Rows from block 5, named by matrix and row number. Rows with one number belong to one channel. Each number is 200 + 40 x the weight over its row's rms, rounded and kept within 0 to 999. All counts start at 0. After the name is the row's rms in percent of the matrix's.
# convs0: first 3x3 conv (model.blocks.5.convs.0.weight, 192x192x3x3, standardized in use), inputs 60-74, a 3x3 kernel for each
# convs1: second 3x3 conv (model.blocks.5.convs.1.weight, 192x192x3x3, standardized in use, transposed), outputs 60-74, a 3x3 kernel for each
convs0.20,104,168,179,233,176,172,217,174,204,221,263,263,273,226,226,216,221,240,248,163,150,271,185,209,285,274,249,198,197,221,183,191,166,186,198,178,214,234,206,196,191,205,225,196,223,271,179,171,193,212,195,141,192,218,154,251,233,222,232,222,256,276,227,214,104,108,133,156,149,143,186,189,177,240,205,229,207,215,233,171,206,232,187,164,180,170,159,146,207,151,97,151,179,222,189,194,159,230,223,186,221,225,212,227,216,239,220,241,274,181,196,164,213,196,198,237,218,237,212,199,170,195,203,210,212,201,234,258,292,225,232,259,192,268,275,198
convs1.20,105,278,249,199,164,213,169,140,143,144,254,230,224,213,202,178,183,160,146,196,169,164,213,205,186,221,216,186,190,159,178,172,163,215,138,143,185,209,209,190,197,220,195,187,231,205,165,160,181,196,169,194,211,167,153,210,190,205,219,181,180,211,164,167,175,169,176,193,185,170,208,187,191,207,205,230,245,249,264,229,220,261,191,198,226,254,254,288,260,256,269,168,204,195,162,181,229,127,160,155,170,174,178,156,156,149,181,178,172,289,286,303,240,231,221,220,188,191,136,130,162,146,122,142,185,208,195,208,185,188,187,177,183,169,162,171
convs0.21,119,194,217,225,194,173,193,219,217,226,226,184,194,171,192,179,216,176,128,160,189,231,184,265,253,290,252,95,195,253,217,223,211,189,183,189,262,223,152,224,165,208,247,187,212,192,191,184,204,209,176,170,164,173,184,206,184,185,191,173,178,179,202,209,192,182,184,234,191,148,186,144,206,217,182,243,205,225,249,232,221,187,248,159,216,90,230,324,250,259,123,191,163,210,180,217,235,246,214,148,189,197,216,182,199,188,222,232,159,216,215,190,202,173,166,175,202,218,225,198,214,168,237,266,265,250,178,153,156,198,129,177,223,180,238,229
convs1.21,095,253,214,157,222,209,167,149,175,114,216,251,274,239,246,242,222,200,205,235,244,242,232,224,225,239,228,211,203,203,232,226,202,240,222,217,204,198,201,186,172,194,156,193,224,235,183,173,184,198,186,230,248,243,251,192,152,165,192,170,164,207,183,166,216,182,186,196,154,175,215,223,219,229,205,227,173,167,166,166,119,151,191,190,231,197,188,215,182,180,206,196,213,238,181,208,209,223,199,233,217,189,154,247,203,210,284,247,207,267,226,221,190,197,182,220,258,250,255,240,237,237,235,195,252,235,188,196,201,174,199,246,231,210,227,188
convs0.22,099,237,217,195,254,212,182,212,184,151,187,170,211,236,241,243,180,211,198,288,305,263,207,231,280,197,187,228,129,171,173,229,256,184,223,252,230,174,165,180,179,188,184,207,179,185,192,226,221,196,231,225,210,244,248,230,190,186,180,192,174,171,191,146,139,170,183,196,211,225,244,251,257,225,215,204,248,242,206,211,232,227,284,263,247,231,199,213,200,162,170,179,191,230,213,205,223,185,180,187,130,94,106,195,194,135,297,329,203,195,231,247,233,248,260,253,258,244,270,285,231,258,269,232,246,271,256,175,132,176,228,202,250,212,228,253
convs1.22,114,183,227,214,214,263,270,288,273,286,149,168,173,200,226,226,205,230,223,235,223,213,253,257,243,218,237,226,224,234,215,192,206,199,179,197,184,253,248,282,250,228,230,308,306,287,216,182,167,195,167,178,219,183,217,219,176,205,247,237,241,241,259,262,226,165,194,235,196,182,233,182,129,220,216,212,226,193,204,253,209,208,129,174,175,101,159,171,141,182,210,202,189,181,233,231,222,167,221,246,198,167,175,224,183,188,254,225,236,238,223,237,162,176,178,157,203,209,198,164,176,205,138,157,240,184,233,174,153,169,197,196,194,195,182,183
convs0.23,096,170,206,176,179,212,175,179,201,177,178,149,135,157,120,137,205,191,243,298,287,340,255,191,163,237,183,127,244,316,226,246,333,226,156,233,138,191,180,200,165,169,199,152,140,167,171,157,155,204,193,234,213,197,241,181,193,170,262,268,266,292,263,253,136,117,149,143,151,184,227,221,260,180,201,171,154,176,151,128,184,163,234,243,292,191,224,224,184,209,232,225,183,201,211,180,200,231,219,228,149,96,66,172,139,161,298,262,267,189,173,198,223,224,225,222,218,200,207,183,206,228,214,224,217,207,215,238,283,286,257,289,263,223,258,270
convs1.23,092,201,185,147,157,139,137,116,146,122,228,218,225,230,210,229,188,163,168,205,230,229,166,188,190,183,207,217,140,171,128,203,240,182,230,249,197,118,162,102,179,213,154,208,245,219,187,151,219,239,223,288,213,203,245,193,218,184,152,167,145,168,168,133,300,288,276,215,238,220,181,173,147,173,180,157,186,200,195,171,198,189,219,179,148,218,161,142,259,216,196,202,160,263,180,132,246,189,148,254,73,110,154,141,173,208,206,236,264,249,188,192,207,143,197,202,157,210,216,194,241,195,118,148,234,180,183,206,226,209,194,213,204,181,188,179
convs0.24,125,171,217,208,194,210,195,219,211,204,164,134,181,184,202,154,155,172,144,154,102,236,217,221,100,95,239,213,175,252,167,182,152,210,268,177,223,209,204,247,249,180,163,161,231,180,207,209,184,191,263,228,210,184,195,176,168,248,205,213,139,223,196,153,200,205,184,186,220,214,200,175,176,235,125,219,219,189,209,201,217,203,223,74,341,306,170,162,89,273,241,200,187,236,208,206,202,157,226,206,188,192,206,186,245,203,180,218,198,197,232,171,183,239,207,215,183,182,181,191,217,215,227,193,189,230,213,218,180,142,236,227,200,228,213,205
convs1.24,091,253,168,143,166,191,206,212,176,191,270,260,252,237,255,246,229,225,227,207,200,238,210,198,214,226,212,231,156,123,183,175,157,157,203,204,164,153,165,183,156,124,183,121,140,138,177,159,151,189,142,122,113,105,153,198,182,223,189,196,161,237,212,207,199,249,230,197,235,216,258,247,230,254,235,261,204,221,236,192,175,196,240,197,211,235,170,180,232,173,182,87,141,190,157,114,160,146,135,150,166,211,196,170,195,185,172,174,186,222,216,167,236,224,206,223,193,158,292,252,251,157,143,163,182,138,205,207,179,192,225,210,182,205,208,185
convs0.25,104,217,204,183,213,199,177,217,209,197,202,203,185,251,302,246,195,242,228,270,314,269,247,292,278,167,180,212,120,115,109,152,129,116,148,126,110,211,197,190,204,188,173,193,202,162,200,196,182,150,163,172,175,191,223,235,223,202,236,241,218,201,231,216,222,210,191,188,210,187,169,209,197,212,193,209,219,217,238,231,238,239,138,136,141,185,186,206,215,211,221,248,251,246,234,241,241,204,209,219,214,194,241,220,214,240,210,179,207,273,255,241,250,254,223,262,267,252,165,151,164,153,140,171,166,145,163,102,101,132,102,86,59,141,108,87
convs1.25,139,210,204,225,206,268,235,213,250,201,162,187,166,226,239,222,274,268,261,165,178,187,177,184,198,159,172,202,203,229,177,161,175,122,146,149,83,233,245,258,203,231,249,161,194,207,227,226,209,219,213,195,237,246,264,280,287,264,286,303,283,252,289,293,230,282,304,172,212,242,206,218,286,202,225,205,185,204,212,224,255,259,261,243,227,249,246,230,264,260,238,227,218,227,212,167,203,190,187,163,155,165,169,179,175,168,183,165,161,236,210,205,234,221,193,211,171,172,148,187,154,217,226,188,189,207,153,171,135,158,161,127,142,170,122,146
convs0.26,101,210,178,187,189,176,180,190,185,188,175,188,176,198,186,162,115,133,141,261,238,224,157,169,132,159,206,164,236,215,216,205,210,208,297,255,211,147,149,88,213,183,200,193,199,166,198,209,202,201,221,213,153,177,164,175,177,175,186,186,221,246,224,261,221,240,240,178,187,200,206,217,185,134,153,172,186,169,210,236,208,198,139,153,112,259,251,225,224,218,228,203,210,195,183,189,190,180,213,214,221,209,225,175,179,202,173,186,187,194,218,218,198,246,242,193,201,200,219,242,257,204,231,256,231,223,219,220,204,221,203,224,274,148,87,123
convs1.26,098,145,186,188,119,166,184,174,183,225,201,194,235,230,229,265,218,219,263,178,169,170,200,171,163,224,209,201,225,201,220,219,177,210,245,187,210,201,188,204,266,229,229,220,231,228,205,164,176,225,167,169,232,210,179,232,261,222,172,160,147,179,200,164,155,198,168,160,171,114,171,168,119,244,256,233,237,240,209,191,185,156,172,159,137,201,197,178,209,193,174,225,180,208,211,200,241,202,182,224,263,247,245,234,236,223,168,179,169,240,267,248,221,206,156,192,197,134,199,198,138,165,211,182,134,227,187,198,162,151,206,173,159,187,190,187
convs0.27,106,209,221,218,230,235,201,213,211,181,107,65,71,256,224,202,302,322,277,205,229,221,222,229,228,289,297,299,226,240,290,220,251,299,88,121,149,172,181,144,235,232,228,215,224,245,190,185,204,208,210,215,244,200,196,144,120,119,215,199,220,281,274,252,180,211,233,201,184,201,234,195,177,203,211,196,208,202,195,184,199,174,231,222,208,213,222,208,227,238,270,221,237,248,178,158,146,225,199,189,222,186,198,194,202,208,138,139,134,191,195,191,206,218,213,219,228,235,198,203,202,221,214,195,216,217,181,158,51,103,278,251,249,218,241,194
convs1.27,120,167,153,222,188,160,248,202,180,251,153,171,192,176,167,173,129,102,101,201,183,188,199,208,211,160,177,169,147,86,109,177,125,135,143,107,123,198,161,185,170,147,135,222,214,200,241,243,221,242,244,237,246,208,219,158,146,176,191,150,184,263,254,265,159,168,175,197,234,198,207,223,185,154,161,180,167,167,189,128,144,142,180,157,147,156,147,138,166,157,155,273,203,247,221,174,191,254,223,234,204,229,237,226,225,219,230,230,221,222,222,245,220,231,233,180,226,216,169,219,125,128,171,112,162,159,155,159,155,127,188,189,167,176,160,164
convs0.28,102,239,203,187,203,165,156,190,156,143,187,173,166,183,155,183,248,199,211,183,167,135,177,164,156,197,170,170,174,229,267,125,175,190,126,175,180,187,195,171,224,218,167,221,244,254,155,189,161,190,204,150,215,223,184,204,227,163,236,243,230,238,241,223,204,185,101,229,212,136,241,281,196,269,282,206,212,242,194,196,226,193,148,185,180,204,211,161,324,242,202,260,256,223,241,237,221,254,235,201,218,225,243,180,169,175,143,137,143,174,194,220,217,218,200,215,213,210,225,199,182,217,190,179,193,197,199,180,196,184,141,144,148,233,263,245
convs1.28,090,177,272,204,199,266,205,191,279,264,224,220,245,212,219,242,176,166,176,229,265,252,236,262,241,205,213,179,138,138,168,159,148,171,223,221,248,103,130,132,193,199,175,234,219,167,201,125,192,146,117,212,216,170,215,231,235,257,198,223,257,203,224,236,228,211,150,217,239,166,216,231,163,189,147,189,192,167,187,180,148,177,136,179,205,137,171,200,152,178,226,172,199,200,212,153,189,207,148,151,223,204,132,202,200,128,174,188,113,112,154,198,152,121,153,152,148,154,313,326,304,227,293,263,208,276,254,205,178,176,190,176,181,223,210,212
convs0.29,106,214,201,188,218,209,197,241,234,205,227,244,214,252,200,201,250,233,206,195,196,176,191,203,186,185,211,164,272,278,248,214,226,232,195,230,235,220,212,163,195,214,199,183,193,171,156,195,238,171,197,220,120,151,168,104,105,121,164,156,157,213,204,181,118,134,161,169,148,147,163,149,105,203,208,199,215,223,206,190,223,176,145,177,244,176,188,269,203,201,240,227,236,234,185,187,202,151,167,181,172,222,305,226,249,313,178,206,283,167,195,224,185,233,242,151,215,237,176,179,192,178,194,183,176,213,194,152,161,133,185,185,114,196,224,145
convs1.29,110,178,176,132,173,214,149,202,224,178,128,108,128,141,124,155,187,163,195,165,191,211,200,234,245,237,275,275,216,203,191,235,239,227,236,246,245,200,201,278,164,145,204,142,115,181,166,145,184,145,152,190,161,156,151,187,173,191,228,217,227,215,226,213,92,109,77,156,169,131,158,180,152,169,163,141,211,174,173,216,198,207,195,158,152,206,155,137,229,184,145,235,189,129,266,232,185,200,181,187,258,294,233,202,221,185,194,212,187,112,164,153,195,222,210,154,183,174,199,166,122,206,246,165,257,186,165,276,290,274,260,284,271,236,267,252
convs0.30,101,215,224,223,223,233,242,178,177,216,206,194,219,211,207,212,185,125,159,98,53,55,233,192,244,226,176,226,154,146,166,238,182,234,302,221,242,241,220,187,180,169,175,202,180,156,279,266,271,231,212,221,174,172,188,212,245,234,183,220,248,137,122,175,280,242,232,214,220,207,141,142,161,246,280,248,175,173,176,240,241,242,199,221,175,154,165,126,250,194,158,178,128,133,188,188,197,196,205,233,214,201,232,231,161,207,209,142,172,206,175,192,229,225,216,170,165,172,182,205,173,194,170,197,196,186,211,208,186,211,245,162,243,257,202,273
convs1.30,107,153,173,231,226,192,282,262,246,237,182,164,202,164,170,208,170,190,228,147,169,185,214,222,239,272,260,263,206,197,243,130,106,154,162,123,158,161,197,154,187,243,235,196,256,267,273,237,200,254,275,237,276,250,241,190,175,184,173,172,196,177,177,212,268,266,210,257,230,242,283,286,302,221,192,184,204,202,177,191,209,206,163,181,227,206,204,247,208,211,225,277,252,299,258,238,256,233,190,231,239,259,182,230,241,163,202,192,127,201,211,196,214,205,203,172,126,116,265,271,192,235,210,203,179,211,188,150,165,201,191,199,247,196,208,239
convs0.31,107,210,208,200,220,186,182,207,189,180,211,221,193,249,191,114,219,195,169,162,130,165,110,163,210,130,97,135,193,225,209,142,204,185,113,178,192,157,122,155,161,130,148,144,185,178,206,202,162,171,194,220,200,211,221,207,219,213,128,174,223,132,144,179,191,189,151,249,226,195,235,229,203,137,211,233,157,222,247,188,236,226,146,223,199,114,240,276,159,244,272,208,216,178,221,206,132,211,187,161,156,196,142,229,204,156,210,165,111,219,197,126,244,204,192,223,199,209,207,234,230,167,184,218,152,209,190,147,178,190,172,194,256,185,221,204
convs1.31,086,225,229,259,184,195,232,222,239,197,170,165,173,170,174,178,195,182,176,233,243,209,221,251,245,245,251,240,179,128,111,206,155,136,226,169,168,184,172,198,207,202,220,162,148,202,197,152,176,238,214,192,181,116,107,197,147,166,197,189,173,200,194,184,136,151,173,157,184,178,154,218,242,207,199,218,223,226,217,198,198,172,217,207,149,240,220,157,255,194,157,157,178,156,194,232,194,69,168,200,195,226,207,209,196,212,232,225,199,174,249,210,133,219,209,97,159,159,147,218,209,190,120,175,96,187,205,204,207,208,220,218,224,231,197,180
convs0.32,094,200,196,196,201,210,247,160,205,224,222,233,232,125,214,215,150,172,176,245,236,208,181,147,150,172,166,151,260,272,224,245,259,246,231,224,240,194,145,152,265,227,221,207,192,204,218,227,221,211,219,218,195,224,242,150,152,142,185,192,184,169,179,158,115,163,228,126,190,221,176,243,262,207,227,183,230,245,228,221,221,201,196,182,206,145,113,183,193,189,204,121,131,148,174,193,220,196,216,247,193,121,154,174,131,187,195,181,218,214,229,214,171,217,195,164,253,237,194,196,174,205,227,211,276,273,281,217,153,216,193,128,147,311,222,229
convs1.32,094,136,113,68,187,118,108,192,221,208,217,196,205,243,225,222,249,248,231,182,203,215,176,209,231,203,229,258,246,160,175,236,154,158,255,183,171,180,234,242,209,238,227,245,253,246,246,199,195,156,157,115,220,200,148,214,229,186,207,237,191,262,273,246,192,223,178,193,209,191,199,176,188,222,227,225,222,220,226,221,208,195,229,213,185,255,226,179,222,194,147,172,188,226,189,180,215,126,136,185,217,288,289,137,230,238,136,212,227,199,202,185,168,192,185,196,222,179,282,268,250,198,157,235,272,228,212,160,123,121,180,133,130,211,189,188
convs0.33,099,191,196,207,186,189,175,206,194,170,71,96,116,188,209,222,237,241,229,188,195,240,224,256,258,174,232,237,244,238,236,300,299,280,270,268,241,254,234,201,219,198,171,192,174,162,187,186,187,176,181,188,198,182,172,213,203,185,193,209,188,193,228,250,194,211,233,196,200,233,191,174,193,154,151,187,194,183,189,198,186,201,112,122,148,96,91,116,156,134,164,197,215,196,181,201,176,201,215,182,179,180,152,195,177,137,230,225,163,193,187,184,196,176,189,154,143,155,232,211,213,267,251,242,239,251,229,200,142,170,247,177,189,243,197,180
convs1.33,122,227,156,172,179,138,125,227,196,187,192,180,197,206,202,219,197,204,223,153,129,131,137,108,120,152,119,137,187,169,175,161,151,158,192,174,186,136,136,176,157,153,189,182,182,217,247,268,260,285,287,266,293,266,227,157,164,150,206,205,213,246,251,276,226,245,247,190,197,213,198,169,158,162,169,183,145,143,151,144,140,150,139,149,184,168,175,200,210,194,212,206,194,189,218,183,185,166,165,184,183,237,205,189,242,230,201,222,206,187,158,152,155,153,145,164,186,189,250,248,231,171,181,188,234,206,206,158,146,150,154,134,147,122,95,114
convs0.34,089,206,219,243,186,210,199,172,185,194,189,174,110,299,255,239,200,185,182,188,178,170,183,191,165,160,123,161,163,115,152,164,147,172,227,256,247,204,204,206,257,298,230,256,249,208,190,187,176,197,159,170,198,192,188,163,182,208,157,190,177,156,214,194,167,199,224,199,204,249,251,220,235,178,175,150,205,202,156,195,223,198,210,200,213,216,200,235,113,146,178,199,212,178,214,235,209,220,261,271,204,221,170,155,193,152,148,155,164,153,194,165,212,234,241,222,248,259,250,242,256,247,252,259,274,238,233,225,234,266,176,196,204,156,116,159
convs1.34,082,203,251,324,211,192,251,161,221,191,225,219,251,226,223,246,227,198,205,217,237,245,228,261,254,227,266,272,219,173,186,193,125,149,214,142,172,157,189,186,167,166,133,175,156,149,186,179,191,196,195,228,202,186,187,271,252,263,228,225,237,270,291,297,318,263,280,262,201,198,251,186,204,237,204,193,195,187,186,180,149,156,222,224,216,246,235,207,207,208,198,158,110,53,191,182,178,200,157,175,161,191,183,168,206,206,186,228,229,257,221,232,235,219,214,169,164,185,289,213,134,204,162,91,236,197,108,218,194,196,178,151,161,178,158,161
convs0.35,098,188,206,202,195,232,201,224,248,233,241,199,189,203,162,187,129,160,171,232,246,177,165,155,111,150,182,114,272,311,256,177,228,197,171,232,221,163,140,188,211,206,237,321,273,258,174,190,204,175,198,209,202,238,226,171,200,156,215,178,144,119,130,109,156,201,228,143,228,229,165,244,268,242,237,287,279,220,213,224,184,200,217,191,174,235,217,147,181,144,85,170,223,206,177,228,204,201,224,196,226,242,223,199,186,217,151,129,193,226,177,164,210,175,171,214,178,129,167,167,229,177,192,243,191,214,223,205,204,295,176,144,193,161,149,194
convs1.35,089,227,159,256,215,130,217,253,211,215,163,169,159,186,173,158,168,160,141,188,189,213,217,219,251,206,222,246,230,205,202,200,155,159,240,200,200,205,180,160,239,200,188,203,173,189,202,260,226,139,182,172,142,151,118,186,135,139,188,163,144,194,168,190,125,142,164,192,185,195,179,176,232,208,166,184,208,192,187,198,145,155,142,171,172,178,181,177,190,160,143,196,196,159,176,208,189,172,229,249,160,231,208,123,198,180,102,162,158,208,172,201,253,218,259,270,199,236,262,264,296,234,226,249,163,248,264,240,218,218,197,178,197,224,220,248
convs0.36,118,215,181,183,194,187,204,209,191,190,177,172,165,137,164,239,191,202,169,302,238,110,77,169,327,155,147,242,183,185,227,247,232,155,206,191,170,250,211,193,222,227,205,197,189,233,194,206,189,201,202,200,208,210,173,220,242,207,177,214,259,223,211,183,168,167,215,194,190,188,225,208,165,230,215,168,209,203,213,184,190,242,339,209,91,181,239,258,193,185,253,247,196,156,182,197,217,183,199,229,179,202,207,173,210,251,235,220,210,198,226,236,206,227,207,227,198,177,222,182,191,176,174,234,185,203,217,162,198,240,191,198,199,220,190,137
convs1.36,113,189,255,203,196,173,187,131,162,161,267,244,246,247,225,249,234,248,268,209,202,191,186,194,189,210,200,199,170,175,157,188,195,182,186,204,223,183,198,195,173,224,199,190,208,174,232,167,245,204,224,253,244,198,251,151,137,172,167,144,119,201,195,188,167,193,210,168,168,202,228,174,216,246,262,275,192,173,225,201,202,219,202,187,194,162,175,180,174,195,222,197,186,182,219,185,183,195,217,211,214,136,128,243,183,230,279,210,232,235,273,230,266,260,244,228,262,231,244,251,229,166,206,195,277,253,228,171,229,229,196,217,206,212,197,171
convs0.37,097,195,179,187,177,185,193,161,170,215,304,191,178,253,161,192,172,123,123,243,226,222,206,201,183,279,194,158,207,189,190,229,243,266,208,196,268,150,232,182,183,217,195,152,183,180,159,152,198,207,208,182,177,175,163,270,193,169,211,205,197,238,240,270,203,202,204,201,190,174,170,206,185,175,185,234,218,213,195,215,231,210,136,197,243,155,218,233,200,214,207,251,252,227,250,234,206,146,151,183,222,217,263,257,219,275,207,205,265,193,221,194,218,214,229,224,193,198,188,186,241,169,185,237,156,184,199,221,255,201,227,271,183,191,257,203
convs1.37,077,160,234,189,226,273,213,271,285,272,150,161,246,180,206,298,155,196,287,193,152,145,204,170,157,208,175,157,254,257,207,226,236,194,238,253,201,305,288,255,266,257,259,246,248,252,176,185,130,216,204,195,202,245,193,217,226,221,200,214,233,230,255,247,164,196,185,150,170,206,225,214,239,201,196,161,207,213,215,192,203,221,256,230,168,227,214,167,203,195,153,219,154,283,190,152,201,209,202,248,142,171,193,182,183,213,160,142,186,249,198,197,235,211,211,158,172,120,159,178,223,177,209,173,202,171,193,296,280,261,257,258,225,237,248,206
convs0.38,107,200,168,148,160,144,171,185,178,199,231,234,172,170,126,90,232,212,192,189,198,142,220,285,249,125,171,122,180,199,245,231,244,254,192,189,180,163,185,120,224,225,150,205,249,250,149,163,125,204,204,237,179,177,184,225,195,224,285,285,258,249,280,235,161,196,198,191,170,225,155,123,159,186,209,196,161,165,180,128,169,167,197,181,225,239,231,243,208,194,267,167,180,178,204,277,217,215,192,187,259,264,248,236,242,237,162,181,152,179,189,141,204,181,138,122,98,136,148,202,191,211,206,234,179,241,206,181,153,263,300,213,255,253,154,202
convs1.38,078,210,226,119,206,238,183,178,232,176,189,203,232,204,210,244,251,265,274,162,184,216,162,170,183,191,181,179,203,203,208,237,215,237,243,220,235,222,237,222,244,238,236,217,249,267,231,230,252,213,196,239,207,188,178,194,197,228,224,273,299,212,234,250,223,197,174,225,189,180,180,140,136,160,186,180,161,191,161,182,201,189,237,222,218,243,225,235,282,264,269,170,160,219,204,171,218,185,150,179,190,205,219,169,189,204,143,154,181,194,96,124,209,159,169,159,99,131,257,220,218,206,117,181,214,170,245,229,219,221,266,249,228,268,249,215
convs0.39,106,172,236,224,197,189,195,183,205,147,240,208,287,161,157,200,225,197,195,85,75,120,201,233,175,122,186,222,184,67,113,257,211,163,178,220,283,196,210,246,203,218,240,277,270,226,191,174,151,192,248,169,185,227,241,209,210,156,232,230,216,226,330,218,197,184,179,184,227,210,212,235,168,218,225,230,163,191,220,201,207,138,202,200,153,179,209,169,179,209,171,161,158,213,191,161,178,234,249,192,225,260,168,195,249,175,220,276,195,189,199,173,200,235,222,203,222,235,211,172,189,237,192,177,201,162,152,197,114,145,175,221,162,157,216,191
convs1.39,078,254,283,211,197,203,171,89,120,147,244,209,225,218,193,204,199,189,196,194,195,197,218,194,195,210,222,204,209,179,164,188,178,197,224,202,247,187,196,168,228,238,192,221,255,254,204,199,191,203,233,184,281,229,193,159,183,177,235,235,258,189,196,179,176,145,150,176,146,197,238,201,223,172,184,173,187,171,154,196,199,184,188,212,222,186,187,179,176,196,200,191,195,202,223,169,178,228,182,170,223,225,199,252,233,204,215,197,220,190,178,168,245,206,192,220,204,195,220,247,210,204,213,182,286,218,201,241,265,270,209,237,243,204,232,239
convs0.40,099,205,249,249,203,200,175,202,215,214,240,214,100,291,257,104,177,196,164,147,124,149,91,155,177,65,159,162,161,153,175,212,185,161,286,199,200,163,161,134,223,186,163,321,297,250,165,179,184,177,165,263,209,177,224,187,214,251,166,216,236,182,180,253,269,208,174,240,230,221,168,156,168,240,195,206,219,172,239,181,136,173,214,208,191,228,206,209,210,221,209,175,207,187,224,253,253,156,192,210,232,284,218,217,234,152,154,183,105,149,168,156,133,164,156,150,205,214,162,181,247,140,160,186,172,199,197,179,149,166,248,218,255,282,251,256
convs1.40,086,237,230,235,227,183,287,168,203,181,178,180,183,209,225,248,177,205,211,187,173,204,197,170,208,221,207,245,190,208,228,188,208,200,207,215,205,198,252,260,240,282,285,237,251,278,201,251,217,232,233,241,234,237,212,209,201,151,176,218,192,275,272,275,191,139,105,213,172,144,244,228,218,172,149,163,190,198,170,253,255,226,203,206,201,194,183,206,189,166,203,238,244,183,259,266,189,263,236,241,216,186,234,180,158,199,148,121,184,155,160,152,217,211,224,195,188,217,225,191,224,194,193,181,167,123,123,239,238,226,245,233,239,220,210,210
convs0.41,099,205,190,196,216,240,210,212,211,190,146,120,176,238,250,220,193,206,185,256,237,258,227,255,204,119,197,148,180,193,117,171,205,194,143,166,154,197,195,149,253,280,248,135,200,143,154,198,191,156,198,159,168,227,196,176,179,187,193,234,249,188,197,216,216,228,267,148,149,191,175,191,216,139,164,216,178,216,207,180,203,182,263,201,165,285,165,169,219,116,130,129,193,175,194,227,224,199,210,190,260,129,186,229,169,160,205,169,192,203,205,225,187,219,262,197,197,249,233,204,227,206,171,203,206,155,224,224,171,215,161,142,203,153,148,237
convs1.41,078,151,219,141,174,198,130,62,157,227,243,231,206,266,258,225,234,222,202,203,211,223,175,188,204,138,156,194,197,170,172,197,187,197,210,204,228,281,238,231,251,223,207,283,294,286,220,257,220,208,241,213,279,262,190,157,165,170,204,190,183,243,224,206,249,180,179,234,161,178,253,190,205,182,199,205,172,175,186,180,192,211,206,204,217,204,195,241,199,201,257,233,199,319,193,189,303,188,205,192,222,210,220,205,211,224,195,190,220,259,210,261,240,156,192,233,151,203,192,214,134,172,172,128,233,252,213,247,216,193,250,228,204,231,233,222
convs0.42,106,213,202,211,202,196,217,194,207,218,264,220,142,262,206,170,221,203,222,203,194,133,194,194,175,160,182,216,232,209,158,246,198,154,233,216,179,113,188,232,129,210,260,133,217,235,172,177,165,181,173,178,229,218,221,202,213,135,228,185,133,272,207,188,214,166,203,213,185,228,208,203,263,146,141,156,184,173,169,191,186,208,166,170,197,195,187,220,213,211,185,147,126,163,179,149,183,178,198,232,261,230,100,311,240,106,280,202,127,159,184,205,172,192,210,211,192,174,173,178,202,167,178,168,196,170,140,254,257,145,274,241,136,222,204,158
convs1.42,134,200,222,186,229,224,214,191,248,261,200,145,178,221,186,207,268,227,211,169,220,238,188,216,239,179,186,204,181,225,258,199,244,266,153,182,206,182,243,214,208,266,241,257,300,268,235,228,167,265,227,203,289,244,209,175,148,172,237,213,229,217,237,239,240,203,223,221,221,208,224,205,177,210,203,234,202,188,200,202,197,202,153,175,288,185,199,303,217,229,282,235,154,222,194,178,261,253,221,270,236,213,187,197,180,192,187,172,179,203,182,184,198,217,221,204,219,230,172,151,142,213,188,167,227,217,183,186,207,264,195,239,295,209,269,312
convs0.43,100,199,200,209,240,216,204,234,229,230,154,149,148,195,206,198,166,159,179,274,224,251,179,185,213,244,251,285,132,173,134,186,191,163,156,185,148,240,266,241,233,296,244,247,278,228,219,193,250,216,173,204,225,202,229,182,240,239,134,112,159,198,152,178,236,246,286,223,205,249,193,169,207,187,175,178,207,182,207,190,160,203,135,140,138,139,117,108,164,171,143,192,178,209,230,210,249,196,205,228,191,192,216,229,244,232,161,191,183,235,236,232,236,251,249,207,228,219,181,200,180,169,175,169,152,149,192,233,210,207,220,208,183,211,175,162
convs1.43,119,173,236,228,215,246,242,217,218,190,199,237,220,171,218,193,171,197,175,227,239,254,213,214,223,222,226,241,181,241,192,167,243,202,168,231,188,156,178,140,251,269,223,217,241,197,273,220,250,228,200,221,303,240,309,200,231,207,161,148,152,163,184,155,251,190,249,246,142,226,228,179,216,186,214,188,216,253,211,228,260,223,223,235,281,214,218,241,229,225,219,210,215,212,221,192,221,213,210,219,245,174,210,237,178,226,217,157,212,228,253,249,169,216,207,192,196,179,206,224,213,177,173,140,155,107,136,218,213,205,226,222,218,194,216,208
convs0.44,097,137,180,185,207,232,207,245,230,202,158,217,116,185,220,161,191,190,148,142,174,253,112,86,185,200,144,206,241,235,220,171,179,204,140,143,118,190,222,163,200,244,203,206,247,226,132,159,245,152,155,213,157,148,189,143,131,112,131,165,153,182,200,187,139,195,181,227,215,183,233,188,176,178,173,167,164,196,210,204,186,194,171,191,233,142,148,148,106,126,103,157,192,162,162,188,187,229,193,187,149,138,122,198,175,224,227,253,290,238,236,250,194,138,150,232,233,199,185,208,176,190,217,181,202,216,213,182,228,260,184,225,263,95,119,136
convs1.44,073,110,185,103,228,210,178,197,207,138,144,186,228,184,218,258,159,181,199,189,179,185,193,180,194,191,183,204,137,148,118,110,141,91,131,175,112,231,229,247,258,263,279,261,261,287,212,226,237,237,219,202,194,200,178,166,165,157,184,187,203,167,174,196,156,167,222,179,185,235,204,233,256,211,219,222,202,219,208,200,198,190,177,191,189,173,170,176,208,197,194,319,195,222,240,232,210,238,222,280,178,153,159,240,207,205,300,243,237,199,180,236,153,160,218,245,216,211,143,146,187,245,220,228,164,175,223,215,217,211,220,219,200,184,188,168
convs0.45,099,212,192,192,173,147,193,190,202,209,239,237,266,192,190,234,172,180,219,274,233,220,164,124,185,109,68,130,198,169,193,257,228,218,285,312,294,141,128,146,152,193,180,166,238,222,238,278,261,226,238,240,220,205,207,194,229,189,211,252,204,230,241,215,189,199,194,213,195,220,221,201,200,209,182,179,216,169,189,179,156,169,228,226,222,184,216,214,181,227,216,214,187,212,221,162,236,192,181,220,200,239,288,178,208,234,152,176,191,155,195,187,151,204,199,186,210,209,196,189,210,180,196,213,188,215,205,159,142,191,211,217,295,188,236,323
convs1.45,121,162,178,118,183,194,155,137,142,102,204,184,231,216,194,221,245,216,259,134,138,148,162,154,151,164,151,129,111,125,176,130,131,176,188,166,210,248,251,249,248,231,252,290,276,304,182,169,128,174,198,161,188,220,170,204,189,208,264,257,272,201,205,200,130,204,164,113,167,164,98,161,153,234,251,237,221,253,222,203,231,218,307,288,221,292,282,223,281,284,223,191,140,174,234,177,190,196,168,174,208,269,233,207,270,233,180,229,185,282,227,224,221,196,200,251,276,270,235,223,223,203,196,219,219,179,225,154,135,168,181,163,178,193,188,200